python train.py --model="class-conditioned image diffusion model" --dataset="Sentinel-2 satellite tiles (TerraMesh)" --train_examples=145000 --image_size=64 --horizontal_flip=true --conditioning="class" --arch="dit" --objective="epsilon" --cond_dim=192 --targets=["main land cover"] --num_classes=9 --cond_dropout=0.2 --norm="layernorm" --activation="silu" --mlp_ratio=4 --head_dim=64 --fused_qkv=true --qk_norm=false --inner_norm=false --patch_size=[8, 8] --layers=8 --width=320 --positions="sincos" --optimizer="soap" --beta2=0.95 --lr=0.0026 --beta1=0.95 --shampoo_beta=0.95 --eps=1e-08 --precondition_frequency=16 --max_precond_dim=1024 --one_sided=false --adamw_lr_other_params=0.001 --grad_clip=3.0 --l1_shrink=0.03 --ema_decay=0.99 --steps=17100 --batch_size=64 --epochs=7.5 --lr_schedule="wsd" --decay_fraction=0.3 --final_lr_fraction=0.1 --warmup_steps=510 --weight_decay=0.07 --adamw_weight_decay_other_params=0.01
Rows from block 5 of a small class-conditioned image diffusion model, named by matrix and row number. Rows with one number belong to one neuron. Each number is 500 + 50 x the weight over its row's rms, rounded and kept within 0 to 999. All counts start at 0. Numbers have three digits each.
Before each neuron's rows are labels from the 100 images, of 14976 (inputs lightly noised), where the neuron reaches its highest value: "strongest on" is what is common among them; "peak on" is the class under the peak. Only what is clearly more common there than usual is listed. The data: Sentinel-2 satellite tiles (TerraMesh). In brackets: how many of the 100, against the usual share in percent.
# fc1: MLP up (model.blocks.5.mlp.fc1.weight, 1280x320), inputs 216-269
# fc2: MLP down (model.blocks.5.mlp.fc2.weight, 320x1280, transposed), outputs 216-269

strongest on: bare ground (51 vs 24.3)
peak on: built area (29 vs 5.2)
fc1.8:510550503516235558502508500503502474502500502449591500504504503499494499528655500501499497496501499407498506498474500472477552500532496511502496493535496531497521
fc2.8:495541489500501503497497500502496505515501497498216500494531500504500504501501506503497501497500502496505503507497503499519601500522499501421519498494481508498518

strongest on: built area (79 vs 37.5); crops (79 vs 38.9); main land cover: crops (57 vs 20.2)
peak on: crops (54 vs 17.5)
fc1.143:374499522493498499502508443499489505496471526604520501474501316485545541497503499502488490511498487502501644491493511538136499501501538510476531503507484506497513
fc2.143:536500484500502505501501354503506505500499485497496499513493499500481541500508503500498500499489497501500500505518493490999496497498499507502500498499499500503515

strongest on: snow or ice (77 vs 20.6); main land cover: snow or ice (67 vs 14.6)
peak on: snow or ice (65 vs 14)
fc1.332:504508496521501499502501484505499338498493495496474500503500454496536525482221500488484534500503559500486582519497491435564493622565499505447525475511489499497521
fc2.332:474526494539513499497559416506466574494509482492511507491511497492481617484000499482492492496499517510503501504479553403499499495497500490555540501536500496518499

strongest on: snow or ice (59 vs 20.6)
peak on: snow or ice (39 vs 14)
fc1.481:483601645614513495517454529502475485478492501442497479462550493486511553599499483497482473580341495482377549510496454461426454500504567655503533509533447505489475
fc2.481:508400530404503499527486472470454520472543505557500502509539502489534450600496511500525499274716499511512556507500499617464504492477556610509484496511482502480548

strongest on: main land cover: water (27 vs 11.2)
peak on: built area (32 vs 5.2)
fc1.80:503499498499500510496444484503493348487495464507506500513498451502491514553767494483511511473499502637511498504386499488736322505516616503407515513499548464506492
fc2.80:500513499530503485435499511486502572497496498500495503500506482512500512505610504488487502500500500515506493487787494498242255495547471504529482514495492577507504

strongest on: crops (74 vs 38.9); built area (69 vs 37.5); main land cover: crops (44 vs 20.2)
peak on: crops (38 vs 17.5)
fc1.688:459495500492506497529491541493464517500501512501499499584492492495496548500506504495499496488501495511505515577490430494472522524504493496512500566500522492498498
fc2.688:509524584510501498501519528489529503488503499500495499463490499500507511499505515507500500499496499505499480502509503532499499500501549500481491504496484492500500

strongest on: snow or ice (75 vs 20.6); main land cover: snow or ice (47 vs 14.6)
peak on: snow or ice (54 vs 14)
fc1.498:464502485500498492569522501528457496503488527505530508498441518495522423125041513506499500473480507524483499494529524499503483489511511499483516497498461530446508
fc2.498:505504499502500502496505500500504500506501500505498495501499500497497275427102663499500499501552468504499505502508498499499498503500501498501499501509503500499492

strongest on: snow or ice (47 vs 20.6); main land cover: snow or ice (39 vs 14.6)
peak on: snow or ice (39 vs 14)
fc1.302:473497497502531483477504519502517501494476503494488500493499352501519512465458500523500489496501504502499490500476505562397493514517500500483497433497521537499502
fc2.302:498499500501506498502498557500492500498502497513502500504512338500499590499483499510483501498501501500505526499501507547555501503501503500569501504499490479502502

strongest on: crops (72 vs 38.9); built area (71 vs 37.5); main land cover: crops (45 vs 20.2)
peak on: crops (38 vs 17.5)
fc1.672:501495483495499508492477497544497510510438494488494505499495501501486518500498499501501500500497501498501532504518544487519501502537480499487625444493489510501501
fc2.672:502546494505491495504500506494505497498496502501481501506497485496501667500499500502487511483500500481500500505498497471503504499507498492499606498501499496496497

strongest on: crops (68 vs 38.9); main land cover: rangeland (42 vs 20.4)
peak on: crops (40 vs 17.5)
fc1.339:475506512573535505511502472526493504498499545499495498501490498510499517502507501500588499484495497525425423538502484499500503491510467489201527502512502492496509
fc2.339:508505460508499502490494483511499510502509496494494502497498498399499590497511510503498500494486509503500507561502495497502495495501591499502500499501498494486501

strongest on: main land cover: snow or ice (39 vs 14.6)
peak on: snow or ice (39 vs 14)
fc1.551:435492502497523629592527493441594489508532476511594498481529466473473514464520581498500517510521634487483535470509526422512495489491433476472478367482568539494474
fc2.551:495513500498470518577522518430554559438521468508585527510566448492477293489497472483366360478481529440472513532493489535514534520511544483488496502485496498535507

strongest on: crops (72 vs 38.9); built area (68 vs 37.5); main land cover: crops (55 vs 20.2)
peak on: crops (51 vs 17.5)
fc1.412:419474491495505495501497428503501475501466497436509500524489479496501530494504499505510489500508494501508494530503507606498537500485475502501498501518483511463499
fc2.412:504501500500501501498505491504499503511496493432486500503501499443499584500503504500499499501499497498497501500502501500501500497522566498501504498503500495517508

strongest on: clouds (49 vs 15.5)
peak on: clouds (25 vs 2.7)
fc1.642:506498467503491266500534457522554499471554394544492554404427513555500519519570521511493499423525520482465504520492461498444492578509541569488517516561485494499499
fc2.642:507517439499504259494526545503529505509474387431506548420207496571513501499320501507574514562492495513560491507503496496491505575481502516461494480524502490500507

strongest on: clouds (68 vs 15.5)
peak on: clouds (54 vs 2.7)
fc1.466:501498589506477494498500503476489476495451511500523482501523531525466610465497485474461463466569550533483505499508484490508495498541506399495451546506499485501472
fc2.466:495504487517502499495485499491479494494501427501519545471512498537497499501500513513501500507440608497568499506504489518496499499501498261497503499505500504498503

strongest on: built area (75 vs 37.5); crops (75 vs 38.9); main land cover: crops (44 vs 20.2)
peak on: crops (39 vs 17.5)
fc1.297:471510527508534466494489409504506503482495501288499502475499488502499527496484499461499538502500497489496499509505399502509517502501505506560499493491494500655499
fc2.297:499511497499500498502496361499488496499500498450498501501515506502498518500498498499494498504499500500499511550503586638501499475520500506497500512498502493460497

strongest on: main land cover: snow or ice (38 vs 14.6)
peak on: snow or ice (37 vs 14)
fc1.46:522453501539563469469539469594600544507512519622504499522496493499460504480521474503414497490492570489497577502507485494531504481472497515605435586426483486446491
fc2.46:487498458553581596516521496504601536461443483494515545494545495453551465521518425505508500493479493508510514503505530491541526500496513497553461521484558567516453

strongest on: built area (71 vs 37.5); crops (69 vs 38.9); main land cover: crops (45 vs 20.2)
peak on: crops (49 vs 17.5)
fc1.699:495401500499499488499493508508577500495460528350435495496493523500500543494524503527548489504506498456484609475485494535502512513500504502522493504503292500501501
fc2.699:445458499505499498493494515505506527498506504310603506522498499498527527500507511529500507487505501501507497499557496491501493486503498492458500499502594521497501

strongest on: snow or ice (47 vs 20.6); main land cover: snow or ice (37 vs 14.6)
peak on: snow or ice (38 vs 14)
fc1.341:465536517499582629618581498434544520495511533456546456556616458417501513508461408457581608458484488457501513479461512389517528510506369503673486614490502465509476
fc2.341:415513602543506579518514473491483536485537310467494564502616577480470299494481622488438506503503548508302455519459464556506515458533548505492503502419469526445523

strongest on: built area (65 vs 37.5); main land cover: crops (42 vs 20.2)
peak on: crops (37 vs 17.5)
fc1.36:473504500503504486365511501526499524491563510554499502557499474504515527552596499511483481478497504495502535468718508501590509365499508501501499480522499499512488
fc2.36:504494450514502498597506505497516499496524498593497502491500468491503522501522523505500492499500500483510500491241500488498498499494502499498475495519499509500490

strongest on: built area (77 vs 37.5); crops (71 vs 38.9); water (67 vs 40.5)
peak on: built area (34 vs 5.2)
fc1.448:404382501502501501444472504673501458468495470500499498569474523538486532499575499504484472519508517503448520584485499522507495480516476501419585407511494516564476
fc2.448:513566500500503499497501499676502490507511431524499497585499479501493499500059512486501499506439507502519499415493512498517495483452504500493447554505497532512500

strongest on: snow or ice (64 vs 20.6); main land cover: snow or ice (49 vs 14.6)
peak on: snow or ice (48 vs 14)
fc1.109:479484544503495494528558398627576563360498510437479502509498492548499532486456505496496499523449549516431500507460607541497477502597464496510564405503630505492450
fc2.109:462523508501496507517585600578590565616515499555500475496483499559484522500500470379504527508555506488455493495449710462510474504384497499506452561502571501511512

strongest on: snow or ice (66 vs 20.6); main land cover: snow or ice (65 vs 14.6)
peak on: snow or ice (64 vs 14)
fc1.181:467400515454429573499506547532509522526438427532473459480503472511502499505455519508441484446494536516496415530510488473497503499530483497367449464489455600509516
fc2.181:456503508487496544522475504486592545515485460498495495503494526537551450505473377436457549527529478629336486495468491524495519530477531490517510510451513508501485

strongest on: main land cover: crops (43 vs 20.2)
peak on: crops (39 vs 17.5)
fc1.157:454569517506349453509476520493421477499556516517490513546496470534456509487491498510447448515487505384500489493487526517485468516462531495816569604503398496526500
fc2.157:508528509569528521508509511609479509522521387492491520458503501518450513476484619415529273460521522284470516516423515482514545500518467503555498475536511407454453

strongest on: clouds (64 vs 15.5); main land cover: trees (42 vs 19.6)
peak on: clouds (60 vs 2.7)
fc1.686:422489545621540486496551492497501504501499428502454471509240512499523628446471431481521504488298492507501497497495497494510510484508500502494531538492500539496547
fc2.686:500491494457502500502517516479492500488497499504498382501575496525509360500499645504501492582675246504500501505497528503498499500491489452500484519499499519468461

strongest on: bare ground (51 vs 24.3)
peak on: built area (31 vs 5.2)
fc1.191:556512499361480501378498490501491545505402482491503500596499520498607505514708502494519470501493491511497567458437562500555686498523568499423499494504655499506483
fc2.191:495570495321500500546500503501498480495399504501506500497536501501405500502503510502508507515503501500495503500508496500483580514498417500499491493481367494490497

strongest on: main land cover: crops (42 vs 20.2)
peak on: crops (39 vs 17.5)
fc1.347:445559513518456497484488450480500595479577469548499535554507568530528508498502428437527396510507635411512571633356487519510464488440507486591534486553498501484477
fc2.347:555482576459361449423517528507456665484447593518501550512483458511545424498545569490500285498533527481459491509454559434464501529514468490469538536485451482491470

strongest on: main land cover: crops (41 vs 20.2)
peak on: crops (39 vs 17.5)
fc1.550:501490503496495406519463475530538459503503515503486631499527497540306519506536508500489590509502522480504497488477427529440501514507483544489506466501478525491500
fc2.550:501467489499500496501496498499498460432476501452519498503459284472499632498560511519479504504464505501498499505503607503497509374500507488519549294544505460435497

strongest on: clouds (39 vs 15.5)
peak on: clouds (37 vs 2.7)
fc1.595:478507493503547485544500499491432496496492512501500521511433509513491574403524492503503501502449492459516498500507499502503516491540509736503509527482477473476512
fc2.595:495495444522488513497491502499502497504493497497501498514581501536515484026574492487482422518493540505539491507501525497498503512503490846503503499493517499495490

strongest on: clouds (42 vs 15.5); main land cover: clouds (28 vs 2.5)
peak on: clouds (26 vs 2.7)
fc1.170:497512484515508492501501498505493504502510490509496538504986527501500565576499449489507498506486503506510503499501498473501500498502499496502509497505500472509505
fc2.170:497499497492572501499495499501500499498510486503500501504488501521499550507499498515500503500450494502487499506500485509495507498505496509500497501499499500505504

strongest on: clouds (43 vs 15.5); main land cover: trees (42 vs 19.6)
peak on: trees (44 vs 20)
fc1.13:509500455470492529502454474489562503500489706510500533498593502422446591560513540545452549524497499423510473504489511522500503505413507535500501559499524519527541
fc2.13:499511499525496513476503516511523503500491722503527498499504487371497411426505496495515500502539467509499500475502482507509495500502542553501500500500485498501500

strongest on: clouds (75 vs 15.5); main land cover: trees (49 vs 19.6)
peak on: clouds (52 vs 2.7)
fc1.315:499506488494508484500499487468494491538467646486500452473411485493498574434563502560515492557705509534446487503500501486512498481490479369502497505498497499487559
fc2.315:505452500510501559500498501486487490498500508498511457498325500491499466518502523500501498450216661500494499489500487521498513500506500416499527473500500500486500