Rows from block 4 of a small class-conditioned image diffusion model, named by matrix and row number. Rows with one number belong to one neuron. Each number is 500 + 40 x the weight over its row's rms, rounded and kept within 0 to 999. All counts start at 0. Numbers have three digits each.
After each neuron's rows are labels from the 100 images, of 14976 (inputs lightly noised), where the neuron reaches its highest value: "patch colour" is the nearest of a few named colours to the mean colour under the peak. Only what is clearly more common there than usual is listed. The data: Sentinel-2 satellite tiles (TerraMesh). In brackets: how many of the 100.
# fc1: MLP up (model.blocks.4.mlp.fc1.weight, 1280x320), inputs 192-255
# fc2: MLP down (model.blocks.4.mlp.fc2.weight, 320x1280, transposed), outputs 192-255

fc1.287:491498596511525476480509513511433524457489511501507515532510448479296491493506484520522407550460595525481533521562484471500506505505492452515488493528475500481491429513375470473497462614536704
fc2.287:516524498428510490465437496502501500499506493506448504480498517500472636536488500513504308505500487589558529506498500475605505502561500464439527471509516352484502511507500498497499516502492496
patch colour: green (26)

fc1.761:491528520508518507415503501519482500544514625500471512493532460486507455479444489543491529489511519601531527494519498491507466500501415506502494520544501502534504518530494530500500504493550438
fc2.761:487550500383502499437533515549574499494500500500512462520506487500487502541503498502554481513503516476463496487502499398567503500488499463427511486465506423501499505500500501496499420503500515
patch colour: brown (70)

fc1.172:504506475547643407485499494527478555428504436500508498512470492507583535500493497547531471600511584492473474520517491505508532514497502514559495487574489499451513501481455468481477473571523537
fc2.172:549544502492500503419521500501496501499499496504510492461494486500503495504498500581497499545500595530539503499499503499486499512514500504502518498513500517510500527501499483502510509498500501
patch colour: green (27)

fc1.386:520494521517461502490513503518507516500568546497545514533553489506612515497484481483534493484520580544522494475520487494478472503495446494512483513509501447502516474497477504574519476515519499
fc2.386:410604500353503537489524517496499503496489501500472509551464450503480529632588500477577509536501540495476500499501494483594503489499500507447489497496499493509500521500500510500529481500494498
patch colour: brown (70)

fc1.123:476497463498512606525495485504471450577525516498477434484501499488504423522493499510482494552562488505503459517479496499492484472506482522486493500434509432546502484479510440487526632468514510
fc2.123:529493500496498486428512498495580500501519503500486529481505510560712499477499499507497452475499514413552473492500500498509498496489500502466513515506494518523497594474500501501498513501538490
patch colour: brown (72)

fc1.497:484497502496499498500502000495498503500494512500503496499492501505502500493478498499499500500500501510498474494496500507499502506658496499498367488497499501507505487389519501503501497496498492
fc2.497:493505502498501499491491991504499500500493501500502499496501503502504500498504500486506493500501502500500502500498502507501498505343502502502673505679501500498502500500499500500502501500491502
patch colour: black (60)

fc1.526:458558493490501481516547503507605531494524401499493495526477505511553494544532538487489444412495617494466495518572456491566548483494534503536499492510544476430557485543483459488501453564494426
fc2.526:482567605518500508520602500504501501500495498501506462485510503500855501488504500447502688498500525587575514500497500543490500499516500505490487495513510598522500492500500500496501493502502402
patch colour: orange (29)

fc1.655:503511476516531472417497489495459534545504521495505563522555517489578505493447466525450505487486514531489520479506538503485461429501319494599490504446524505485509498508530478523502547469498508
fc2.655:531535500499501476422597504503497500500374504505490532581483505514453509566505499478517489529501505488459501394507497378445500498468505498595522449485496449511499295500500505500500485500498498
patch colour: black (36)

fc1.735:519550505498562410463503507491481545484505503498583518502502491500496516527549522499497509522400583482484576518504496502483502493506497472501496464520485495509470488497474475433509469575497533
fc2.735:546536500487504497484492489496470500501499496501430416412506504499384526458481499512565528447481440595530546502496500560496502505514500484465538476513507528509504501500500500500503586501498502
patch colour: green (28)

fc1.627:531521507517518488520504514521494546438537497497495509545497506506422453497570464443518459494493574457502514537504492504546508500495436509519508497558490497496502470507429470491564475582505533
fc2.627:562538500423503498487534486517497501490501491503480497409493510495335654491499500489496399509500497541544517500490500573500505525519496501452481498516507542623503597501497484496503528503498518
patch colour: green (27)

fc1.140:482522508493459482554516523452515509433539447505508482490512604499401509461505557485458463477513490545539530534527460581468494515502546547505485499488522507453458515498442454565522492516473505
fc2.140:504500501485499493484504493491442520507451500499492517499542505500549491507530500521423585454498484456561505499497500502461500507496501502440521494515512534465501417500501492500503508466501506
patch colour: orange (25)

fc1.388:506589506557508435515461479482503551449486522499494522486500471499639510555498502528540516497506560493455476497472495469490520517487463538500511502561476484508493484507447502412520466524526561
fc2.388:498571500417502504406559506512498501499500495545466495504494500508511501555481500491501488539501628518442538499501498463505500500507500500432483499509498505506496767503500497501501501500524509
patch colour: green (26)

fc1.2:553497488506538594627509506472528498390525523504477523571477481483493524408533497486599502547501434615475503501493494496444445498504495468541470485488397492505485496462386567504473508522486535
fc2.2:530469501461501496459428515500504500456501498502501501479508539488367528504486499599491460514500446495527501503495500513282499500508497490488492514501522504534501424531499501501495490503502525
patch colour: black (37)

fc1.648:492559440409483533539493478490513424494471544506486506506490509528499509482486503462511554485547393500539479469456478525412487498496546499414516503479496472554504562423572532477443522461484384
fc2.648:428459500597502542516472490502537499501501500502494484460483532498499478450502500454478545563491527513492434504501500482572498498492496504560479528526502476526503513500500500506499405495509575
patch colour: white (40); pink (32)

fc1.52:477485543481516368486499492527433505514501527502518548506553509466573495504540491440500452505480599472458522485489515494499501495509498458514473472502501508473420496499483493481506459519501480
fc2.52:489514498514505499501480525498488502505496499500432446447499477502479524490507499290507493505500501575466502500499494464569500500511499499506532480506498483510500532500500503491502507505493457
patch colour: black (39)

fc1.734:492594530532520441517509505454487498446504502501493498497501382517547502554601496543553485486554683490474480507493463493488535505492511472374500494563512487449513508515429495496487488527544492
fc2.734:530477500501503501483512500506498496500486493502514480441495506499513811514501500457497507493501546531543516500492499531536499503522498501440482494526503526487505532500499498499501493503580499
patch colour: green (28)

fc1.232:517599515431497566560512509470593507497503449501502498504493404539492517507523468486452458511444517476493475555528479486545395468498490595493473499500400510501502396519522510486535456604484521
fc2.232:499543500466503531560453505510500500500467500499585486446407494498548477454504499489383505458500372501593501499491500518490502498504486502444504491513520496544501498500498498499499475502476497
patch colour: pink (29)

fc1.351:457535476653510511527482510509490538481492498506490491488457488481500506503417488517502489525496501499425520492480501497449518508498532515526494540494458490479490535526551500489459549500518490
fc2.351:495474499531501500485496502487502495496483500500487519557517559500605500486495500418516927573498522535489506507501498469472499501511499500604531470479500473458500499500509501500502481499513512
patch colour: pink (32); white (31)

fc1.571:491497498515503500499493542496501501518498499500500499510499502500501500502508500499474498502498500501514501518502501495499502499496496506500501357416500502496497501585540504491497499501514503
fc2.571:501505500495498489501501468505502496505489502501503501500495500510500500499498499493500496499505502502503499495499499502520501499500500505501770588073496500489503496500493502500499500492498499
patch colour: grey (62); pink (29)

fc1.589:481450500433490512507503508518510467433506360500524502560545534494489520481496507476504491512458463501558491512494497517526377419507512482521495465401493518510461472489524477512510510433478531
fc2.589:516502501503548505509471495494500503504473501498531503541500461533527490498503500576435409466500404492560495499498503507456499499494499498522521504505496412505501410500500495500494450491500538
patch colour: white (49)

fc1.392:568388508503474533478528499489387440499522507501507512547609484503523495423505406504532484499501490511518457500492498472488385430504386432511504490474471503524544437505490546571500508494495526
fc2.392:485544499493504490527445506500516499498499502501507533555493496497453501528500500592508404527512463500434497500503500487498503498494500503503485509489497463511500490500500500500495488501497516
patch colour: black (37)

fc1.635:535436517435449530494503507496508400507464523500630486550523506527427523449542499447477512509437358450514528465493499569487404519499535469488500500468490502574499490473539511486497468470403504
fc2.635:515424502672501507553314501490453495501498500500502451434502461489503498512480501540491482488490310456484500497501500536498501501504502491470495511513506441443502435500499500510500517490500551
patch colour: pink (29)

fc1.269:512486520512558467463509500592465522580503581499503510585519540495497441395491429483504494526516614478509538498487534484533490526503323476498496496527508490502486510509490493506517487516493501
fc2.269:583506500442483496486509494511497501487510498500496493504550514492417505504503497513536375500502498523524505477500500513522502504509596502481535498512495473564496506501499500493501515511495547
patch colour: brown (82)

fc1.29:494448507472495476486532506508551506537485462500535484476571493552485487514555568465505500481499576387496487477510421476512509498500534481449501485498522488521517479507510512488527363512484505
fc2.29:458495499557505506582466504515496501500495500499519455456536469486553501441499500482492525471476512540513505509499500619606499501504501515428481507507498523480500533502500502500501542486518453
patch colour: pink (41)

fc1.162:498500501499499500500502000497500503500494504500501496502499501501502500499497496501499499499500504500498497500501501501500508501500498500497449501501473500500499497509499505501500501499501499
fc2.162:486503498484498505493500999504504502506483502502496508494504518498507504491495504484381491502497506499501501500499509501499503503639501498502509486498501495490505505499499499501498500501496501
patch colour: cyan (32)

fc1.100:512578524493552434506491488507526558472455352500519554499502554580449448496524537490460469491421467432424596504482485636504494499497510509526511513512562509459495523510561492453527476513481504
fc2.100:496497501486497505482527487500430558501474498499487504498503512519509503501500500462501510486500504499515507500501498543435495500493507500428513485523499545541500468500500500499346517493508528
patch colour: brown (69)

fc1.330:527505499538458509512531493421529505478541495499563474478454512568516486517504488494560499504499482525444508546560501422405460502510469545556491498452500468462441512504479503490578493673476494
fc2.330:496474506491500486480561512487501488500504504501492506497526488516474500472484501505479667463489512503466499495499499479737499540470500490569517488489491499530498494500500500501497487501514534
patch colour: black (38)

fc1.474:479501499496499500500496862501499498499493500501505499494496497504502500494466497500600544503490501500500486498499498500498225501740497500498346341647470501506503498325520505517514489492499495
fc2.474:504507499501500499498496499501502500497498500496500500500499502502500500501502499498563501501500499503502502501498499501501498502044500501501773501500501503501500499498500501499502501500497500
patch colour: black (65)

fc1.548:512565474496534587484553512522629498490521486489488497457484498542520470489524593529482543524441517541514514574511482536498496517502500488549501487499551502491501511495474498430496484466501509
fc2.548:529503501534500499430578505503500500500501500501500482469502490512520497508501500496494515504496522469560536496505500499503499501485501496498517458508505505528500495499500499500500495496500500
patch colour: brown (66)

fc1.281:524496503471498499501499499564498502499502500498512499502499501523498505500497501500500502508500500505507502504500497499498498500500423500494500518502500503499498498497500496622504505499500422
fc2.281:514492502492500501502498498499502504501500500500488499498502501494502510499488500502500500476500500496486499500500498501493500500499497500500500500502498486483501473500501501501500501498500500
patch colour: grey (67)

fc1.36:492498500498500494495500452497499501486497487497505500499499507500505502498500500501730521502495502506500490508495498505500396511540497490492378397196470500500498500461515503509499500498495499
fc2.36:497503500502501503498500565499498500498504502497500503498499500500501499505499498499559501500511502500499501499500500501500500500212500499502619254500499502495501499500501500500501501500497500
patch colour: black (79)

fc1.412:500499462505500497513512492499499523498498498499525503499529499470489500500490501501497501502497520867500561573505499513501500494499494496504500500501500515499498500500500496501530427497589501
fc2.412:500496491494500488501499499500499500499499499501495501496501494501508503509501501495476501502498520049502500495497500495500502496498501495496497500514505503493505499501502500507501502500491464
patch colour: grey (65)

fc1.476:513466565551508494503512509528510515518532461501503504555545500549510529446518467528398492474524590486529437496466501519491400494493486444335474502511545504490512500519492504530455575487498464
fc2.476:475521502555489503519506496501506499512493501500550497536496514494551465478514499476370546466502481502545494501489506519502502500508490512499504494509532510449505466499502496500503510495507524
patch colour: orange (35)