config = dict(
    model='class-conditioned image diffusion model',
    dataset='Sentinel-2 satellite tiles (TerraMesh)',
    train_examples=145000,
    image_size=64,
    horizontal_flip=True,
    conditioning='class',
    arch='dit',
    objective='epsilon',
    cond_dim=192,
    targets=['main land cover'],
    num_classes=9,
    cond_dropout=0.2,
    norm='layernorm',
    activation='silu',
    mlp_ratio=4,
    head_dim=64,
    fused_qkv=True,
    qk_norm=False,
    inner_norm=False,
    patch_size=[8, 8],
    layers=8,
    width=320,
    positions='sincos',
    optimizer='soap',
    beta2=0.95,
    lr=0.0026,
    beta1=0.95,
    shampoo_beta=0.95,
    eps=1e-08,
    precondition_frequency=16,
    max_precond_dim=1024,
    one_sided=False,
    adamw_lr_other_params=0.001,
    grad_clip=3.0,
    l1_shrink=0.03,
    ema_decay=0.99,
    steps=17100,
    batch_size=64,
    epochs=7.5,
    lr_schedule='wsd',
    decay_fraction=0.3,
    final_lr_fraction=0.1,
    warmup_steps=510,
    weight_decay=0.07,
    adamw_weight_decay_other_params=0.01,
)
Rows from block 4 of a small class-conditioned image diffusion model, named by matrix and row number. Rows with one number belong to one neuron. Each number is 128 + 24 x the weight over its row's rms, rounded and kept within 0 to 255. All counts start at 0. After the name is the row's rms in percent of the matrix's.
After each neuron's rows are labels from the 100 images, of 14976 (inputs lightly noised), where the neuron reaches its highest value: "top examples" is what is common among them. Only what is clearly more common there than usual is listed. The data: Sentinel-2 satellite tiles (TerraMesh).
# fc1: MLP up (model.blocks.4.mlp.fc1.weight, 1280x320), inputs 192-255
# fc2: MLP down (model.blocks.4.mlp.fc2.weight, 320x1280, transposed), outputs 192-255

fc1.570 241 [131 128 130 141 104 145 125 116 128 129 120 126 146 131 127 128 129 128 156 128 126 114 127 128 126 130 128 109 126 162 102 127  70 128 132 127 123 127 128 132 128 128 106 128 128  54 131 130 134 135 128 130 128 126 128 129 128 129 128 128 129 129 128 129]
fc2.570 304 [128 127 128 131 128 126 129 127 128 129 130 128 127 127 128 128 128 128 128 124 126 127 127 128 130 128 128 122 128 126 128 128 127 128 128 128 128 128 127 112 128 127 129 127 126 124 128 128 128 129 128 127 128 127 130 128 128 128 128 128 128 128 127 127]
top examples: snow or ice; main land cover: snow or ice

fc1.420 011 [129 120 132  25 126 126 131 139 136 126 128 148 121 146 114 124 144 113 147 141 126 139 118 123 191 162 139  73 132  94 147 107 166  84 127 130 142 195 114 102 157 163 129 130 142 129 157 123 119 127 111 147 110 129  69 128 127 124 130 181  74 154  77 143]
fc2.420 008 [131 151 128 152 130 131 178 107 130 133 126 129 128 115 127 128 120 127 119 129 107 128 100 129 124 129 128 125 134 136 110 126 114 156 113 127 129 173 128 137 135 128 128 131 128 128  85 139 130 139 127 125 169 128 173 130 125 129 127 126 142 130 127  99]
top examples: main land cover: water

fc1.135 010 [134 230 136 114 142 133 121 131 138 133 119 138 125 133 189 129 119 131 127 125  81 110 175 145  85 136 116 131 143 122 178 129 189 139 129 140 134 129 103 101 101 113 128 127 142 119  94 113 136 157 115 131 106 127 121 129  87 137 109 125 108 159 173 120]
fc2.135 008 [140 133 123 112 128 135 131 137 135 129 133 128 123 126 127 130 133 110  91 122 125  94  94 128 139 128 128 127 157  80 163 128 131 155 156 129 130 125 128 112 132 128   0 143 128 125 124 126 119 133 130 131 147 128 116 133 128 128 129 127 121 133 128 115]
top examples: main land cover: water

fc1.402 009 [126 168 121 131 127 121 133 108 130 123 134 118 126 126  57 132 140 106 129 133 132 131 123 148 137 116 142 134 133 111  97 145 123 144 144 181 129 129 109 190 116 110 113 126 147  99 128 130 120 106 175 121 119 128 139 140 167 130 129 122 128 114 124 114]
fc2.402 007 [122 105 128 127 136 128 139 104 129 138 129 128 130 109 124 129 136 126 118 133 132 148 152 128 105 128 128 100  85 202 132 127 119 155 221 127 158 128 128 167 116 128 127 134 126 135  61 114 126 134 131 143 108 129  91 127 128 122 129 131 133 100 138 195]
top examples: main land cover: water

fc1.41 011 [131 123 133  71  99 134 137 129 129 128 152 100 157  79 113 128 125 126 138 128 104 142 126 137 132 124 133 121 120 148 102  99  62 118 165 107 117 104 119 181 103  60 105 125 150 127  90 129 127 121  98 128 176 124 129 137 147 181 147 128 131   0 112 105]
fc2.41 007 [113 116 128 178 133 194 169 103 128 128 164 125 129 112 129 122 146 115 160  71 126 127 131 125 126 128 128 140 121 120 129 126  79  97 128 109 131 130 128 140 113 128 125 127 121 129  83 110 133 124 133  91 117 128  71 127 128 129 125 124 110 128 134 173]
top examples: snow or ice; main land cover: snow or ice

fc1.698 010 [146 122 128 110 127 117 119  94 126 118 137  99 161  69 163 129 184 123 107 130 132 121 162 122 147 115 141 147 125 211 130 109  74 119 139 140 110 115 134 146 122 138 133 129 129 114 107 146 126 122 132 117 220 127 133 123 202 128 111 130 147  72 125 112]
fc2.698 007 [134  98 128 159 127 128 136 126 118 126 128 127 127 136 129 123 133 104 126 118 110 128 125 125 128 124 128 134 178  51 123 127 113 132 110 126 128 132 128 153 126 126 128 122 128 127  92 131 129 120 127 108 107 128 255 128 128 130 129 128 120 128 134 156]
top examples: snow or ice; main land cover: snow or ice

fc1.628 008 [170 131 128 129 127 109  88 121 124 100  99 124 126 117 137 127 131 131 106 116 150 124 153  98 124  57 100 199 143 128 121 131  97 130 136 204 128 136 140 151 113 131 140 129 124 127 147 144 146 134 145 113 145 103 136 130 156 155 145 171 153  97 131 126]
fc2.628 006 [120 112 128 104 126  88 133 153 127 214 130 128 117 135 130 128 117 138 195 110 122 136  74 160 147 132 128 177 207 121 128 127 176 127  95 109 128 134 128 126 135 128 122 116 128 121 137 121 123 110 124 132 131 123 122 133 129 130 128 128 118 127 126 153]
top examples: snow or ice; main land cover: snow or ice

fc1.658 010 [120 174 128 134 135 117 129 130 128 189 116 148 148 150 123 128 127 147 131 155 129 127 135 105 109  99  96  98 111 120  95 121 134 125 122  87 123  92 136 120 135 188 128 126  63 162 147 112 133 136 127 156  86 166 129 133 117 131 119 152 110 130 147 114]
fc2.658 008 [103 159 127 132 128 130 120 158 123 128 127 133 126 128 128 128 111 156 156 128 123 137 123 130 134 133 128 120 135  91 131 129 127 128  99 125 128 128 127 116 118 128 128 132 132 129 124 138 127 133 116 113 135 127  90 123 128 129 120 128 129 129 127 112]
top examples: main land cover: water